config.yaml
arch: "unet"
model: "image diffusion model"
dataset: "stained colorectal tissue patches (NCT-CRC-HE-100K)"
train_examples: 22605
image_size: 48
horizontal_flip: true
conditioning: "none"
objective: "epsilon"
cond_dim: 128
norm: "groupnorm"
activation: "relu"
weight_standardization: false
pixel_unshuffle: 2
widths: [48, 96, 192]
blocks_per_level: 2
scale_shift_norm: true
attention: false
upsampling: "nearest_conv"
init: "kaiming_normal"
residual_init: "none"
optimizer: "cautious_adamw"
lr: 0.0035
beta1: 0.8
beta2: 0.95
eps: 1e-06
grad_clip: 3.0
magnitude_pruning: 0.5
steps: 40000
batch_size: 64
epochs: 113.2
lr_schedule: "linear"
final_lr_fraction: 0
warmup_steps: 2000
weight_decay: 0.07
Rows from block 3 of a small image diffusion model, named by matrix and row number. Rows with one number belong to one channel. Each number is 50 + 15 x the weight over its row's rms, rounded and kept within 0 to 99. All counts start at 0. After the name is the row's rms in percent of the matrix's.
After each channel's rows are labels from the 100 images, of 14976 (inputs lightly noised), where the channel reaches its highest value: "top examples" is what is common among them. Only what is clearly more common there than usual is listed. The data: stained colorectal tissue patches (NCT-CRC-HE-100K).
# convs0: first 3x3 conv (model.enc.1.1.convs.0.weight, 96x96x3x3, each kernel summed), inputs 0-95
# convs1: second 3x3 conv (model.enc.1.1.convs.1.weight, 96x96x3x3, transposed, each kernel summed), outputs 0-95

convs0.41 073:47 58 51 58 48 48 54 54 55 54 49 57 60 52 52 07 57 49 63 42 50 48 45 86 57 73 77 50 41 69 55 61 67 50 59 63 58 59 76 49 54 56 64 57 55 50 58 83 84 55 50 77 44 67 48 57 53 58 50 91 49 75 85 98 43 57 53 64 55 65 52 58 39 64 52 42 32 26 55 88 58 51 46 58 49 49 77 57 46 52 41 52 50 35 41 60
convs1.41 105:73 42 52 47 50 26 49 28 50 43 49 51 25 42 57 59 68 45 17 90 51 42 51 27 47 48 60 47 63 44 57 42 43 45 29 36 36 50 52 35 44 61 48 25 50 40 45 43 53 62 35 66 52 58 55 42 47 32 50 56 53 58 49 45 00 62 77 67 50 42 52 51 32 48 70 41 45 65 54 70 43 48 43 57 63 46 53 50 37 36 66 53 56 45 41 34
top examples: tissue: adipose tissue

convs0.77 080:59 32 60 57 43 45 72 45 33 58 63 55 47 65 46 72 36 59 51 55 28 81 37 66 37 59 48 44 64 42 44 46 16 52 29 59 79 51 72 37 25 67 32 41 22 38 35 69 63 59 59 68 55 29 33 64 73 16 60 70 45 56 55 52 56 86 47 55 42 49 68 29 54 38 46 47 54 37 58 61 25 54 38 19 65 69 47 60 30 58 45 39 32 29 50 41
convs1.77 139:15 42 63 40 15 99 43 35 47 05 60 45 46 61 48 06 29 49 44 60 36 57 65 57 76 62 48 51 58 43 46 48 66 48 54 76 62 48 34 55 51 52 69 42 41 48 43 31 62 42 53 50 41 46 61 42 51 47 46 30 40 52 58 53 51 57 43 34 33 79 51 36 45 46 38 52 58 38 52 33 65 38 35 47 58 54 39 49 40 50 07 50 40 49 28 33
top examples: tissue: adipose tissue

convs0.57 090:74 47 39 51 57 43 38 41 50 50 49 38 43 22 52 33 42 48 32 47 43 51 30 00 57 33 57 50 52 55 53 52 56 38 37 32 53 53 64 47 50 59 59 55 30 68 46 38 63 35 33 49 38 55 48 52 49 41 50 72 54 61 51 96 71 46 33 36 44 62 49 65 45 59 49 37 55 45 87 35 52 57 31 56 67 50 72 45 51 52 30 37 57 60 67 50
convs1.57 120:32 55 36 76 36 36 85 30 63 37 55 46 43 68 51 29 41 52 36 78 59 59 92 29 76 56 58 60 46 37 53 55 48 54 55 40 44 62 52 64 56 43 46 48 68 96 47 36 58 39 37 23 37 50 87 51 59 51 48 56 43 59 46 57 44 55 30 30 47 70 68 69 35 63 23 43 59 53 59 24 45 63 54 50 50 42 66 17 55 30 45 55 51 56 61 40
top examples: tissue: normal colon mucosa

convs0.4 104:60 58 78 52 02 54 52 42 58 48 49 46 54 49 57 50 49 50 49 72 52 49 52 71 73 48 60 46 51 65 57 55 53 53 37 23 50 56 58 45 57 84 61 48 00 52 57 58 68 51 55 64 26 69 48 54 54 50 50 68 57 34 74 87 60 59 43 57 56 70 52 59 50 57 52 51 55 61 05 82 56 53 50 60 24 54 69 13 56 50 59 50 54 46 45 60
convs1.4 095:31 56 54 54 52 41 56 52 42 52 50 47 47 27 42 50 58 50 89 47 52 47 64 00 34 36 69 54 19 40 99 56 62 71 57 34 43 42 71 58 52 48 54 49 17 63 46 12 49 50 51 41 28 49 57 63 28 50 51 50 19 54 40 59 57 52 66 25 51 39 66 72 59 50 35 43 52 67 64 53 48 44 55 41 42 52 39 26 43 50 60 55 47 60 72 30
top examples: tissue: normal colon mucosa

convs0.22 068:43 42 47 49 27 32 34 51 53 43 49 58 28 60 39 45 48 40 58 47 57 35 53 22 19 22 29 49 67 34 45 50 57 54 51 18 29 42 54 45 58 42 45 61 21 49 53 39 49 48 47 51 42 41 45 47 34 56 50 32 36 09 22 57 59 42 46 00 45 45 37 29 48 62 29 47 36 40 86 07 51 51 38 52 69 45 48 55 50 36 23 60 48 48 45 53
convs1.22 098:51 48 36 53 58 76 16 46 58 33 42 53 35 49 59 31 49 52 39 56 67 59 55 06 69 86 55 59 42 47 55 52 53 53 63 37 46 49 54 92 62 46 52 54 33 93 67 14 59 55 60 43 48 48 82 51 57 56 52 56 43 47 53 57 54 44 52 89 54 84 39 57 44 44 16 44 51 56 62 50 30 37 55 54 49 48 37 58 52 41 26 48 36 61 62 44
top examples: tissue: normal colon mucosa

convs0.51 122:45 53 63 55 72 14 57 47 62 50 54 42 50 46 60 50 54 50 50 13 61 58 65 50 53 54 71 25 47 62 58 45 51 43 39 57 59 55 53 49 64 50 47 43 59 47 31 50 52 56 53 44 51 68 63 34 57 62 48 71 54 60 31 50 99 58 37 90 48 10 59 49 57 44 28 60 65 26 53 83 55 56 50 67 56 52 51 51 55 54 42 58 68 62 48 73
convs1.51 082:15 54 31 33 52 46 47 45 35 40 42 43 55 49 47 47 49 57 69 51 41 51 42 22 59 40 30 51 50 00 30 44 45 41 53 52 45 41 55 61 47 59 57 50 57 59 44 65 70 46 57 50 67 50 65 68 32 56 47 61 37 42 43 43 00 49 39 25 40 45 56 44 34 45 41 44 48 50 99 32 43 42 48 48 50 59 59 12 38 40 39 50 50 52 44 56
top examples: tissue: tumour epithelium; tissue: mucus

convs0.79 080:50 60 51 47 40 63 55 46 51 56 53 50 17 00 50 50 48 50 67 50 70 18 50 64 54 69 73 50 47 59 73 68 69 56 66 25 42 51 60 57 66 66 70 39 18 46 53 71 50 50 50 54 24 61 51 61 40 54 43 48 81 68 87 62 35 47 53 81 76 48 39 75 63 50 50 43 53 50 50 51 74 45 58 68 32 55 65 50 76 56 52 61 53 58 46 70
convs1.79 065:63 37 67 23 52 50 33 46 44 53 50 47 56 73 49 46 47 48 57 57 43 50 50 99 32 59 68 52 60 73 53 60 43 50 51 63 53 53 57 51 40 99 49 67 48 41 82 60 74 48 49 63 58 45 54 42 42 25 51 32 39 62 55 41 53 52 59 60 59 71 25 61 46 45 64 37 51 50 55 76 38 49 43 50 46 40 46 56 44 35 48 36 47 53 62 76
top examples: tissue: adipose tissue

convs0.1 105:55 41 08 38 52 55 36 58 50 43 40 59 61 66 42 37 57 59 78 46 44 46 43 57 63 50 12 48 47 66 42 50 18 45 35 52 46 26 21 40 46 59 31 52 57 45 53 73 68 60 57 15 14 47 29 43 62 43 48 50 70 42 59 46 07 49 66 68 36 70 48 61 43 63 45 48 40 48 59 35 34 49 52 47 34 56 54 68 41 27 75 21 47 36 38 47
convs1.1 118:20 46 53 61 36 38 55 54 56 47 48 41 49 58 40 40 51 49 68 65 50 43 72 48 70 16 48 75 63 91 64 74 75 54 53 48 53 62 45 53 47 27 61 54 23 76 67 06 52 41 55 29 15 47 60 59 42 44 47 63 61 60 37 41 73 62 27 58 68 64 53 54 56 50 42 51 41 76 49 37 70 44 51 43 31 56 66 09 49 56 46 58 42 48 33 56
top examples: tissue: mucus

convs0.62 129:50 56 00 71 96 40 54 54 55 33 54 59 52 89 57 20 50 43 27 54 49 60 75 32 46 43 39 50 49 38 68 44 51 50 50 41 50 51 31 53 46 36 39 58 69 58 45 50 46 31 49 26 56 50 66 42 50 51 49 44 49 52 56 48 28 50 43 60 31 28 69 37 53 50 31 49 54 51 43 50 48 52 53 55 55 46 30 99 43 18 49 57 48 45 46 50
convs1.62 097:65 59 36 69 25 61 55 63 47 41 48 65 54 58 47 83 49 62 07 55 47 43 23 53 94 68 54 50 72 38 61 55 31 52 09 67 61 51 46 48 58 19 50 28 55 48 15 61 26 57 49 33 31 46 22 92 50 63 52 29 45 50 54 66 67 42 74 39 37 48 40 40 53 50 52 55 62 42 56 52 56 48 56 48 47 54 50 69 53 47 51 53 47 50 59 50
top examples: tissue: mucus

convs0.20 052:32 44 56 59 37 41 59 47 49 52 47 73 59 56 28 73 43 45 84 56 50 48 44 26 06 20 27 50 64 20 24 51 40 45 51 11 38 50 56 51 48 45 47 44 11 54 40 45 56 63 53 48 47 38 38 39 45 50 49 52 35 40 18 40 48 41 52 11 56 59 61 32 34 45 40 38 38 33 63 18 59 37 52 41 40 45 59 61 50 27 23 46 46 42 41 49
convs1.20 089:57 42 42 33 58 83 04 26 79 45 42 32 43 33 57 41 50 48 45 54 62 34 69 55 54 92 57 51 68 60 48 50 50 51 35 62 64 46 61 96 72 86 39 56 11 53 50 41 51 52 46 64 33 53 67 66 57 53 55 38 52 33 48 73 46 49 65 50 23 75 44 49 52 38 49 53 43 49 54 61 45 54 39 50 62 52 30 69 52 46 36 46 53 65 64 34
top examples: tissue: normal colon mucosa

convs0.28 060:50 48 18 66 54 55 24 65 28 52 49 48 14 44 42 16 64 45 39 63 59 50 78 47 35 39 64 53 49 45 29 57 57 44 07 60 35 44 32 45 47 22 37 44 43 52 40 34 44 35 43 67 11 44 68 38 35 40 52 55 50 43 52 58 45 36 38 37 23 20 44 42 50 60 50 57 31 40 66 83 78 64 50 44 48 42 53 47 38 40 36 59 35 33 53 33
convs1.28 126:61 54 42 56 45 68 51 71 35 52 46 61 43 32 51 06 53 49 63 16 51 42 02 50 40 49 50 62 51 24 52 51 66 66 56 43 44 33 30 62 49 55 69 51 61 65 55 40 38 54 71 17 35 43 42 32 51 37 49 83 49 48 81 47 55 46 63 91 41 23 51 48 39 42 13 49 45 69 43 55 32 59 55 51 38 48 29 50 45 39 44 50 42 42 55 66
top examples: tissue: tumour epithelium

convs0.66 086:68 66 41 39 80 65 34 30 33 62 45 49 42 79 19 57 64 51 47 30 79 24 27 45 51 53 56 50 70 56 53 43 57 40 42 53 15 22 24 69 67 41 70 48 57 61 14 36 46 53 47 75 50 25 62 52 41 34 52 50 46 57 60 63 55 24 51 55 61 48 44 30 55 43 52 42 25 33 53 44 54 44 66 26 59 38 38 74 64 34 43 39 35 58 26 46
convs1.66 116:40 48 48 55 22 05 65 26 43 57 40 42 40 71 52 12 49 53 55 41 78 45 77 50 74 72 50 45 36 41 56 50 36 53 71 70 52 54 45 50 62 31 27 37 60 57 39 59 27 46 52 59 55 36 40 43 52 37 48 37 93 50 75 69 48 42 36 18 67 43 60 56 46 42 61 49 50 29 62 24 60 48 61 43 45 42 51 35 69 20 41 57 44 53 42 29
top examples: tissue: adipose tissue

convs0.23 170:70 64 71 69 44 99 57 55 61 54 61 87 33 53 40 57 47 41 64 48 40 42 43 49 32 19 38 42 50 28 25 48 45 46 28 59 49 55 78 51 46 40 72 50 42 54 58 50 68 58 52 72 48 60 36 68 52 57 50 49 35 59 51 49 45 32 37 31 59 71 43 69 30 47 44 42 49 52 45 50 46 50 50 50 60 56 73 20 60 35 92 61 60 62 81 49
convs1.23 068:29 66 57 44 48 10 44 66 26 55 58 00 48 60 52 33 47 51 34 35 64 49 47 50 45 73 56 24 40 50 46 48 37 43 57 50 49 50 31 56 62 49 42 35 65 56 50 63 50 11 51 46 38 47 34 60 47 69 50 17 30 45 46 52 59 47 54 44 46 71 43 30 50 46 63 51 53 36 48 31 47 40 53 52 44 48 54 50 55 52 00 43 65 51 59 10
top examples: tissue: adipose tissue

convs0.65 037:47 54 54 53 56 63 50 39 49 38 54 57 59 29 50 85 50 50 77 68 50 50 65 53 44 42 13 53 58 41 30 50 51 48 28 60 49 51 60 47 50 52 61 82 13 50 50 73 44 48 48 49 57 48 54 53 48 49 51 63 38 51 50 79 92 50 26 21 50 54 55 53 45 54 36 50 45 51 65 83 52 54 44 50 43 51 99 00 56 61 53 57 47 50 59 57
convs1.65 076:73 56 49 45 63 24 33 42 47 51 60 33 27 59 56 52 46 61 35 17 49 70 67 42 17 60 26 00 35 54 45 21 49 62 49 23 65 43 29 68 51 40 44 48 39 44 54 47 42 38 52 35 48 53 65 22 41 54 59 22 74 50 15 48 41 51 40 43 57 43 38 49 51 57 62 65 55 34 60 59 43 50 47 60 66 55 42 51 52 51 50 54 46 45 54 23
top examples: tissue: smooth muscle

convs0.60 098:67 45 00 61 76 00 52 52 53 33 54 53 57 58 66 13 45 48 34 41 46 73 60 45 51 38 33 60 48 38 49 47 41 55 63 31 69 65 44 56 53 50 45 66 69 54 60 22 43 35 54 67 37 51 59 52 54 49 49 47 55 50 89 56 50 56 40 64 38 58 64 35 50 51 52 51 71 63 48 44 38 51 40 57 69 63 16 61 26 41 49 49 52 38 55 77
convs1.60 087:09 69 49 75 71 51 73 53 47 50 32 61 67 60 39 34 38 48 39 55 61 42 73 37 46 73 45 48 17 09 48 46 63 30 45 35 46 28 55 55 50 00 57 20 55 73 47 52 53 48 56 27 50 56 62 48 58 42 45 45 83 50 50 41 63 52 39 40 54 36 61 64 52 50 50 50 47 21 56 58 64 57 69 41 38 36 58 50 77 48 25 61 55 56 43 55
top examples: tissue: adipose tissue