{
  "weight_standardization": false,
  "attention": false,
  "lr": 0.0035,
  "beta1": 0.8,
  "batch_size": 64,
  "warmup_steps": 2000,
  "weight_decay": 0.07
}
Rows from block 4, named by matrix and row number. Each number is 500 + 50 x the weight over its row's rms, rounded and kept within 0 to 999. All counts start at 0. Numbers have three digits each. After the name is the row's rms in percent of the matrix's.
# emb: conditioning projection (model.mid.0.emb.weight, 384x128), inputs 64-127
emb.3 147:389500500397496334401519498615500496500500499500572500500500500500500500496500501495500495500562495500496494515500500500323602500497500500497501500500505500500502499503500489500500500495500496
emb.4 364:348500498395497358389500500524500500500500496500503501500500500500512499498500499500504500500539494504500500500488519500414517500500500511500500500506497501500500500500496500500444500502500497
emb.5 116:500486495616500614625500500531510502500500500500574494500497500497490524500497484494509500500411500499497500491598500465591500500500500488500500506491500500500505500510502500500510508500501500
emb.6 091:643499500619500560643500500500500500500500500491437500500499500500497506500500500500505500500394500500500500500464500500500500500500510490500500503487500500500500500505500500500500497507502507
emb.7 214:473500500742500578678501504500500500501499503501531502500501497500506500500502500500504500502446500500499501500704500495500518500502500499500500504500499500500501503500501503500489505500500504
emb.8 034:417488484445508500531517514555493500510500500500612491500517500502500516500500500508500496500725500500481500505495508519256500500487500513513500500515500502500500495507482500500497504511500505
emb.9 129:488500500681500588685499500527500497499500500508524500501502500500508497503501499501501500500458500500500500505637505500500500504500500500500501500500502500500500505500500502502481501500503500
emb.10 066:500507504327495500345500500500494500503500500510500499500500496493509499497500500500491500500500500497500489499318513500500545496495490500490507501500496497500500502500494500500500506500500500
emb.11 183:469500500346499349346509497500492498500502500515500500500500502500505490500500500499499499500598499501500491510414517500361560500500496506500498492508501500500501496498494500495500500500500493
emb.12 095:574503497584500627545501495500496503500498502500500500497500498504500500498500494500497500493365499501500500501571496500650499497497508500500500496500497500500500495500498500496500503500506500
emb.13 103:610500488405500452500500505598500500500500500496668500486491500500500496500500500500497500476500486483500500500353500500390621506500500500500500500500496504500500498500500500500500500500500506
emb.14 111:348500500422486384428500500500484500500499500518565500500500500494520485495500500499500500500588500501500481500555500500357500499501482500508500500505500500500500500500498482488410500500500500
emb.15 101:642500500474501507467500501494489496502500497473622500500497500500481500495498500495500500500500500486495534492514472500500500508495519500490500494500500496501499481500500500500500500500500505
emb.16 091:564500500372500349389500492606500497501505505500745506497500498500479526500500500500506507507500483487497530500477490500267500500500520500500513500509502484514500491500500500500473500496508512
emb.17 203:313490544416500434438500483574500500500500510573483500514520501500534500500525500500516500512649497519500454545516510500410603484496479500500500499514507500500493514500504500500551500500500490
emb.18 224:447500493495505285438500500500497499500503500500500501498500500500486524497500488494506500500500500500500500491480492500234495500500500500500500497495498498503500494500500515500513498500500507
emb.19 189:373517509432492511465500500576500500500492500557365510514506491500557454498499524500500500500552513500508468536493588500500565501505500527506481500508496500500507500494486466500304487500473474
emb.20 109:494500504317500341362500498500492502500500499481500500500500502499500500500501500501500509500500490491500519495500500500500528500500523500500507500501502493500500501500500500506543500498500500
emb.21 081:642500501512500528500500500511500500509500500500567498500498493502496500500502500500500492500516500500489500500496500493500500495496495506489500500500500500499500497500500500500431513500500500
emb.22 079:553500500410495360394488500500486501500500500500702500500500496500495500494500491500503500500500484500500526500543503500500640509500504500500500486500500495500500493500500500500500500500500505
emb.23 055:500496500381491500500500500500500500508500497501500500500500495496500500496502486496497500500432500493500510500489522500500624494506499500500500506500500500510502500500500499490500500500500500
emb.24 166:547500500718496633500500496500500500497499494500510505500500500500504500501500503500500500500491500500500500500500511495548500500500500510500500505500503503494500500494499500500478500500500497
emb.25 168:372500500446500412500500500501503500500500491500460489500508500513500504498500500500504500500691498500500500500501509500369464500490500492500500500504500507500500511500500513500500500500500525
emb.26 041:500500500500511500500479492473500510494513496501500499505503500508500514496507497502506500500420508498500501500531500498500465500496501502500515500504502506500500500498504521500500505500500500
emb.27 096:620500500631500567500500500500499500500500491500504500507500506497492500500500500500492500500497505500500498500500516500470507500500500500498500500500498500500500500500503500500500490500500490
emb.28 042:500500510729500779500500501500514500495500500557283500500500500504547500503500500482500500487500506523500500500550500500500468500500500537500500500500491497484500500505500508500500477495500486
emb.29 058:500500487535500349458461511500500507500500504500500495500504498507500539500489500500500527500524493491500500500604500512500404500500548500500504493491489502500510500500503540500500500504506527
emb.30 037:620508500271500543344486509476514500511510500485513500495500500500500530490507500500506500487442497502500500500500500500500458500488507490500500505491500496500500493497500500500500508495497515
emb.31 086:686500500500502563701500500461500500500495500500500502500500500500500527497499500500500500500428501500500500480500500468473500502495533499500500500495500500500500492500500500505552500500500500
emb.32 035:486490500771510535720506500513500492500488498500522506500500489512500500500503500500500500512491513500500492500703500500463500500503500489500506504517500497500485509505500506510500500493500513
emb.33 212:561500500723500633672499500500500504500500501505480505500500499500500500500498500499498500500427505500500500500500500500579500500501500500500497500500496498500500500499500502500483498498500498
emb.34 068:435500500347506500500500500500508500500502514500434500500492503500494500500500500500514500500692497500505526500466500513500450499488500500500506500494506502497500515500500524500528505500500500
emb.35 141:500502501728503577668495499500499500500500501500510500500500500503500505501500500503500502497429503498500500500500498495500500501501505497500500500500498500500498500500500497504507500500497500
emb.36 136:547499500774500562672500500500505501500500500499500501498492498500506504500500500500500500500465505499500500501500500491500500500501500500496504500497500500500500500500493500504500500499502500
emb.37 032:632500500572500393500500500500524487487479485500500500500500500500500547500500489500500500500629500500500500500449585440388541500510507500506473474500500478530496525500500500510500478500500500
emb.38 114:354500509372500459430500491500490500494500499526500500500494505495528473500500508500504491494539489500500500500500500500500651500505500505500500501513500500498500500500500479500361496500500477
emb.39 030:493522500418491466500506500500484484489506500500545492500502500500500500500500500500500495472500479500489534500347515412500603500500500535500500475495495493500500500488486484500500478491463500
emb.40 076:651493500500496500650500492489509500501498505500500500510500500501500500497494498497494511496500500500500500500488500484500473506495508500503502497500500500498501500500500500500500500496489500
emb.41 112:499490500363501500500494504500500500503500500492550497500503506500484500500500489500500497500564497503501500494360500509280500500500500500491506500500500494495500500500500500508500500500498500
emb.42 043:500509500344511442392500500510500500492494494512497500500500500500514500493488500500500500497620496508492500500209518500500500496514497500500500500517500500500505511500500500500500489487499500
emb.43 215:500500498744498576699500500500500500500500500500523500498499500500501500501501500499500503497481500501501500500681506500500500500500504500496500500500502500502501500500500500498500500501500508
emb.44 069:500500497327496500399482500473499495492496500491490499501500505502493500504500500500500500501567500500500500487328500500500496500500519500500489500499491498500500504497500500500500500505500500
emb.45 045:500497500362513378466465504500500505493511500500530500500500500500500541500500476492500510506725502495518500495500500500500500513500500500500500500491500507500500512500500539506500513500502526
emb.46 098:646500497651500582500500500500505500501500496500500508500501500509500500503499495495497500500438512500498500488500500493500469498494500498500506498491499500500500493510500500507520500500500509
emb.47 076:647508498534493672544501495500496500500497499500494500500496504495500503500500500497493500492409500500500500497449509500500500500500499512496500495500501498495500489492501498505500492500500491
emb.48 167:500500500436494370427491505500497500500500500495635500500500500493500500500500495500501500503500477499500516500550500500404564500496506500500500500500506500500500500500503500492503507500500500
emb.49 098:500500500500509261370440500434500500500500500459519500505500488514484552499479500490500512502534492492500557500500505500305410500500528500500500500500490504500500500500500500500515500513500531
emb.50 119:383503500407506244473500500575483500499500500500500500500500500500502500505500503500500500500642482495500512504474514500500500501510489500500500498500496500510500500500500506500500500492500493
emb.51 075:542498505663500594671500500500495503500487507500500500504500503503516500502505505500502500500468500500500500500500500500562500492500488500500500503501497500506500500500500500492500506504500500
emb.52 157:403496500696506442715500502544500501500497500500547499503500497512515499493504495504510500500557488500502511493701515506396516496500500500500500499507497499500506515500500500500500514500500517
emb.53 062:517496500610500500608481487500521495503500500491500507503500500500500500500500500500500500500512500504500500479500500469500500500500527503483500500500491516500514491500500500493500500506500500
emb.54 224:469500500734500544687500500519500500500497500500520500498501502500504499498503500500505495500490500500501502501694500499480509500500498500500502502500499499502500503500500498500500500497500503
emb.55 107:588500491401506364433472500452500501500500500500500500500500500500473500500500484500502500500542500488500500484439500500344446500500527489500504488500500500500499488500500500509500500500500514
emb.56 168:500500503574500621614500503540500500500500503509514500500501500500503497501503500500500496500408504500497500500577500493632523499496503500500500501500499500499500500500502500500500503500500502
emb.57 145:380500494400500287395500503500506495496500500500515500498500501506500500500500500500500498500582500500503509509426536512500537497501495514500500495500500500501502504499494500491500500497500500
emb.58 124:584497494649507575608495500500510499500504500496500500500501500503497509500500500500499505500461501501500511500593500501500500501501500500493501500500500501500498507500500500502504498499500506
emb.59 156:530500497458500339450500500500500500499500500479643500501501503500500500500510500500501504500500489495500526500472500500215542500509509500500506496500504492500501492500495500500500500500500500
emb.60 057:474500510709506500725495500546506504498504500500500512506500504500500494500497497506500492506490500509504495500625514497500532500492490500500500500500506507500500506506500500501500500500500500
emb.61 093:482516500402500303443500500452500498495500490500500508500504503500484532500500493500494500500636500490500500491333500501330500493500500500504500495494493499500500500501501500487457500499500501
emb.62 043:500500500646500500500500511564500496500502510499552506500512500500511500507500509504500497496391500500511500517500524505283559500503492500500500492500500500492514500500488500500427494506490496
emb.63 177:500500499733500594644500499500508502500500506500492500500505500500500507500500500500502497500470500502500500500682500500500500500500496511500503505500500505500500507500500500500500498500503506
emb.64 090:606500500625505500500500500495512500500500501500500500500500503500486500500500500500502500500310500492496500500526500484500500500500500500500500500500495501507500502504500500510500516500500500
emb.65 152:500492500689500507610500499500500500503500500496502500500500500500490528495498500500500502500378508501497524500628500509459500500498519486500502500500500500500500501507493514500500516506500500
emb.66 131:579500494425501329455478500500500500500503500500688500502501500500480504500500500500500500516500500500499540505407500500500563500500510506500507500500500502500500500503500500500454500499500501
emb.67 123:507497488467500278455468500500500500500500500473500497500500500500479515500500482500500509500591500500500541493501492500184502500500511501500497494500500500500500490500500517500463500497499500
emb.68 075:451512500486495311423549509557500500494500494500489500520520500500500468500501500507500500500656500500500500530440500500500542500517451517500500500519500495496500500488486470473500490500500474
emb.69 070:500499500663500500729511500500501500500500505507500500509500500508500489496500500504502501500501491500500488500539511500483500500503500500498500505507505495504500507500500498496482504502502502
emb.70 173:326500525352500321460500500445446500500500492500457500517500512500515500500500500500500504500638483514506500500460500500410448500500463500500499500511499500500490509481507475490487497500499474
emb.71 183:495500498668500569664500503522504500501494504501520500502499501500502503500503500500506500499454497500501501500671500496554506495500500498497503502500500503502500500500500504503500503499500509
emb.72 096:500500500385504327444500500523514500501500500500500500500500500500500500500500500493501510500680500489500535482500479500348524505500500500500500500500500500500511502500500534500551514500501500
emb.73 073:464500511316496375380526503500500500489512500500585500500506500503500472500500496493503500500608492503500502500500613500500710500500500544506486490518500494500507500500487500500500500500470480
emb.74 060:586494500500497459590500500500500500493494500500626486500490500500500536500500500500500500500553500500500500500583500466458489489500518484500508500500504500500500509500500500491541507500500500
emb.75 118:535496500329500385392493500466500494500500500474567500500502500500500500504493494496500505513650500494503518495500500472387481500500512500502500495500504500500500500500500500500500503500500500
emb.76 103:370501500500500500452511503536503506494500502514500500503500500503500500500496501501502500500500500500500500505500517521500500500500500500500500500503498502502500500500497500498445500500495488
emb.77 155:432509500469500446486525500500511491500509500500500505500500500501500500498495495500518505494695491511500494518571500500393521500500509507500500508500504500500502506498500500515500505500500510
emb.78 128:359503500378489416411509497549500500505500498500493493500500505496511500499500500500500494500642489498507500510566500500518500500500501500500505500500500500500500500500500501500500500500500501
emb.79 152:411500499371500355390500504500498494493500499494531500495500500497500495501494498498503500495555495500499505500424509500356500498498491500504497495500500501497500500497496500496442499498498501
emb.80 136:393500496339498345395507500500500500494504498500552500500500500500500500499500500500497500500638491500500505500456500499366561500502493513502500500500496501500497500500492500500500500500500500
emb.81 086:322509500500500500500542501500485500500500495500500501500505501500539500496500500500500500504499501500500500500500500500500581500500500500500500503500506495500497500500500500500434500495501482
emb.82 098:623528444500500582656415500500500500502502500500534500475500500500500500500490500490500500471446480500500599500682500500492348500507500500493500500500482500500491495500500500500500505520500500
emb.83 055:500500500500500500500500500479499513500500500500500500500500508500500500500500456485500528510500512481500580474203500500500518500500500500495498480500490500503500500500509500500500503500500521
emb.84 207:355500500424500342418500503500496501500500500500552497501500502499500507502500500500505500500571496500500500500511502500364500500500501500500504500500500500506502494501500500500500501500496500
emb.85 125:332503500451500355456500498500500492502500497500514500500500498500513497498500500500503500500624483500505506500580500500401539498502500500503500500500501500500500500502500500500500500500500500
emb.86 078:387500458491500327499462500500500485500500500500418500500500500506500500506500500500500500500611481500500569500560500508369381497500511518493500500500491508500497498505491500499500500511481500
emb.87 132:390500501427501317405500500537494500499492496502556500500498500500509493500498494496500500501584490500500500500486500500302541500502500500500500500500500495500500495500494501501473500500489500
emb.88 096:472500500320500408418500500499500500500500500500500495500502500500509481500490500500500500500695499500498500503483500504448498500500491500505494500500500500500500500500500500506500513496500500
emb.89 064:553485500518500500423500500417500500500500500419500494483480500513500608500475500489500516506500500478499500500500500500229400500499500500477500487500500500520500503500500500500612500514500500
emb.90 025:500500500490488660397500500500483480516504488500609500487500500500498500500500489483489500500500481500511500493500500500667500500500500524516504517500500514525514495500500503476500509495500475
emb.91 130:536513500292500409409500500460500500503500500500500499500500500500500500500500500500494510497655500500500516500500500500500500500501500498500500500500504502500500500500503500500500500500500500
emb.92 060:464521500402500528485500500500500499500490500535371500492500500500526500500500500500500500500661500510500503500582537521670463500494500500494507500500500500496500496500500500500500500493500500
emb.93 080:500500500282502500420500497482497503500500500500500500502500500500500500500500500487500500500661500500500500500500500500414500500500500488505500500500500500500504500502500493500481500496500492
emb.94 076:372500500538496452495500512549499496500500508500500497508500508500500501500500500500500500500513487499501500500500500500500522500500500500500500500500494500500512498493500500497500500495488509
emb.95 101:361500500500500397474458500500500500500507500500500500499499500500506500500500500500500511500598490493500500481637500517473404500506500508503478500500500500500500500505500500497474492506488518
emb.96 007:818517500460549500420414500500500474525534449500500500490512467547500474564420500500500571495500469500521500459500572500500312524543500500500567470500500500500470500556500500552525532462500550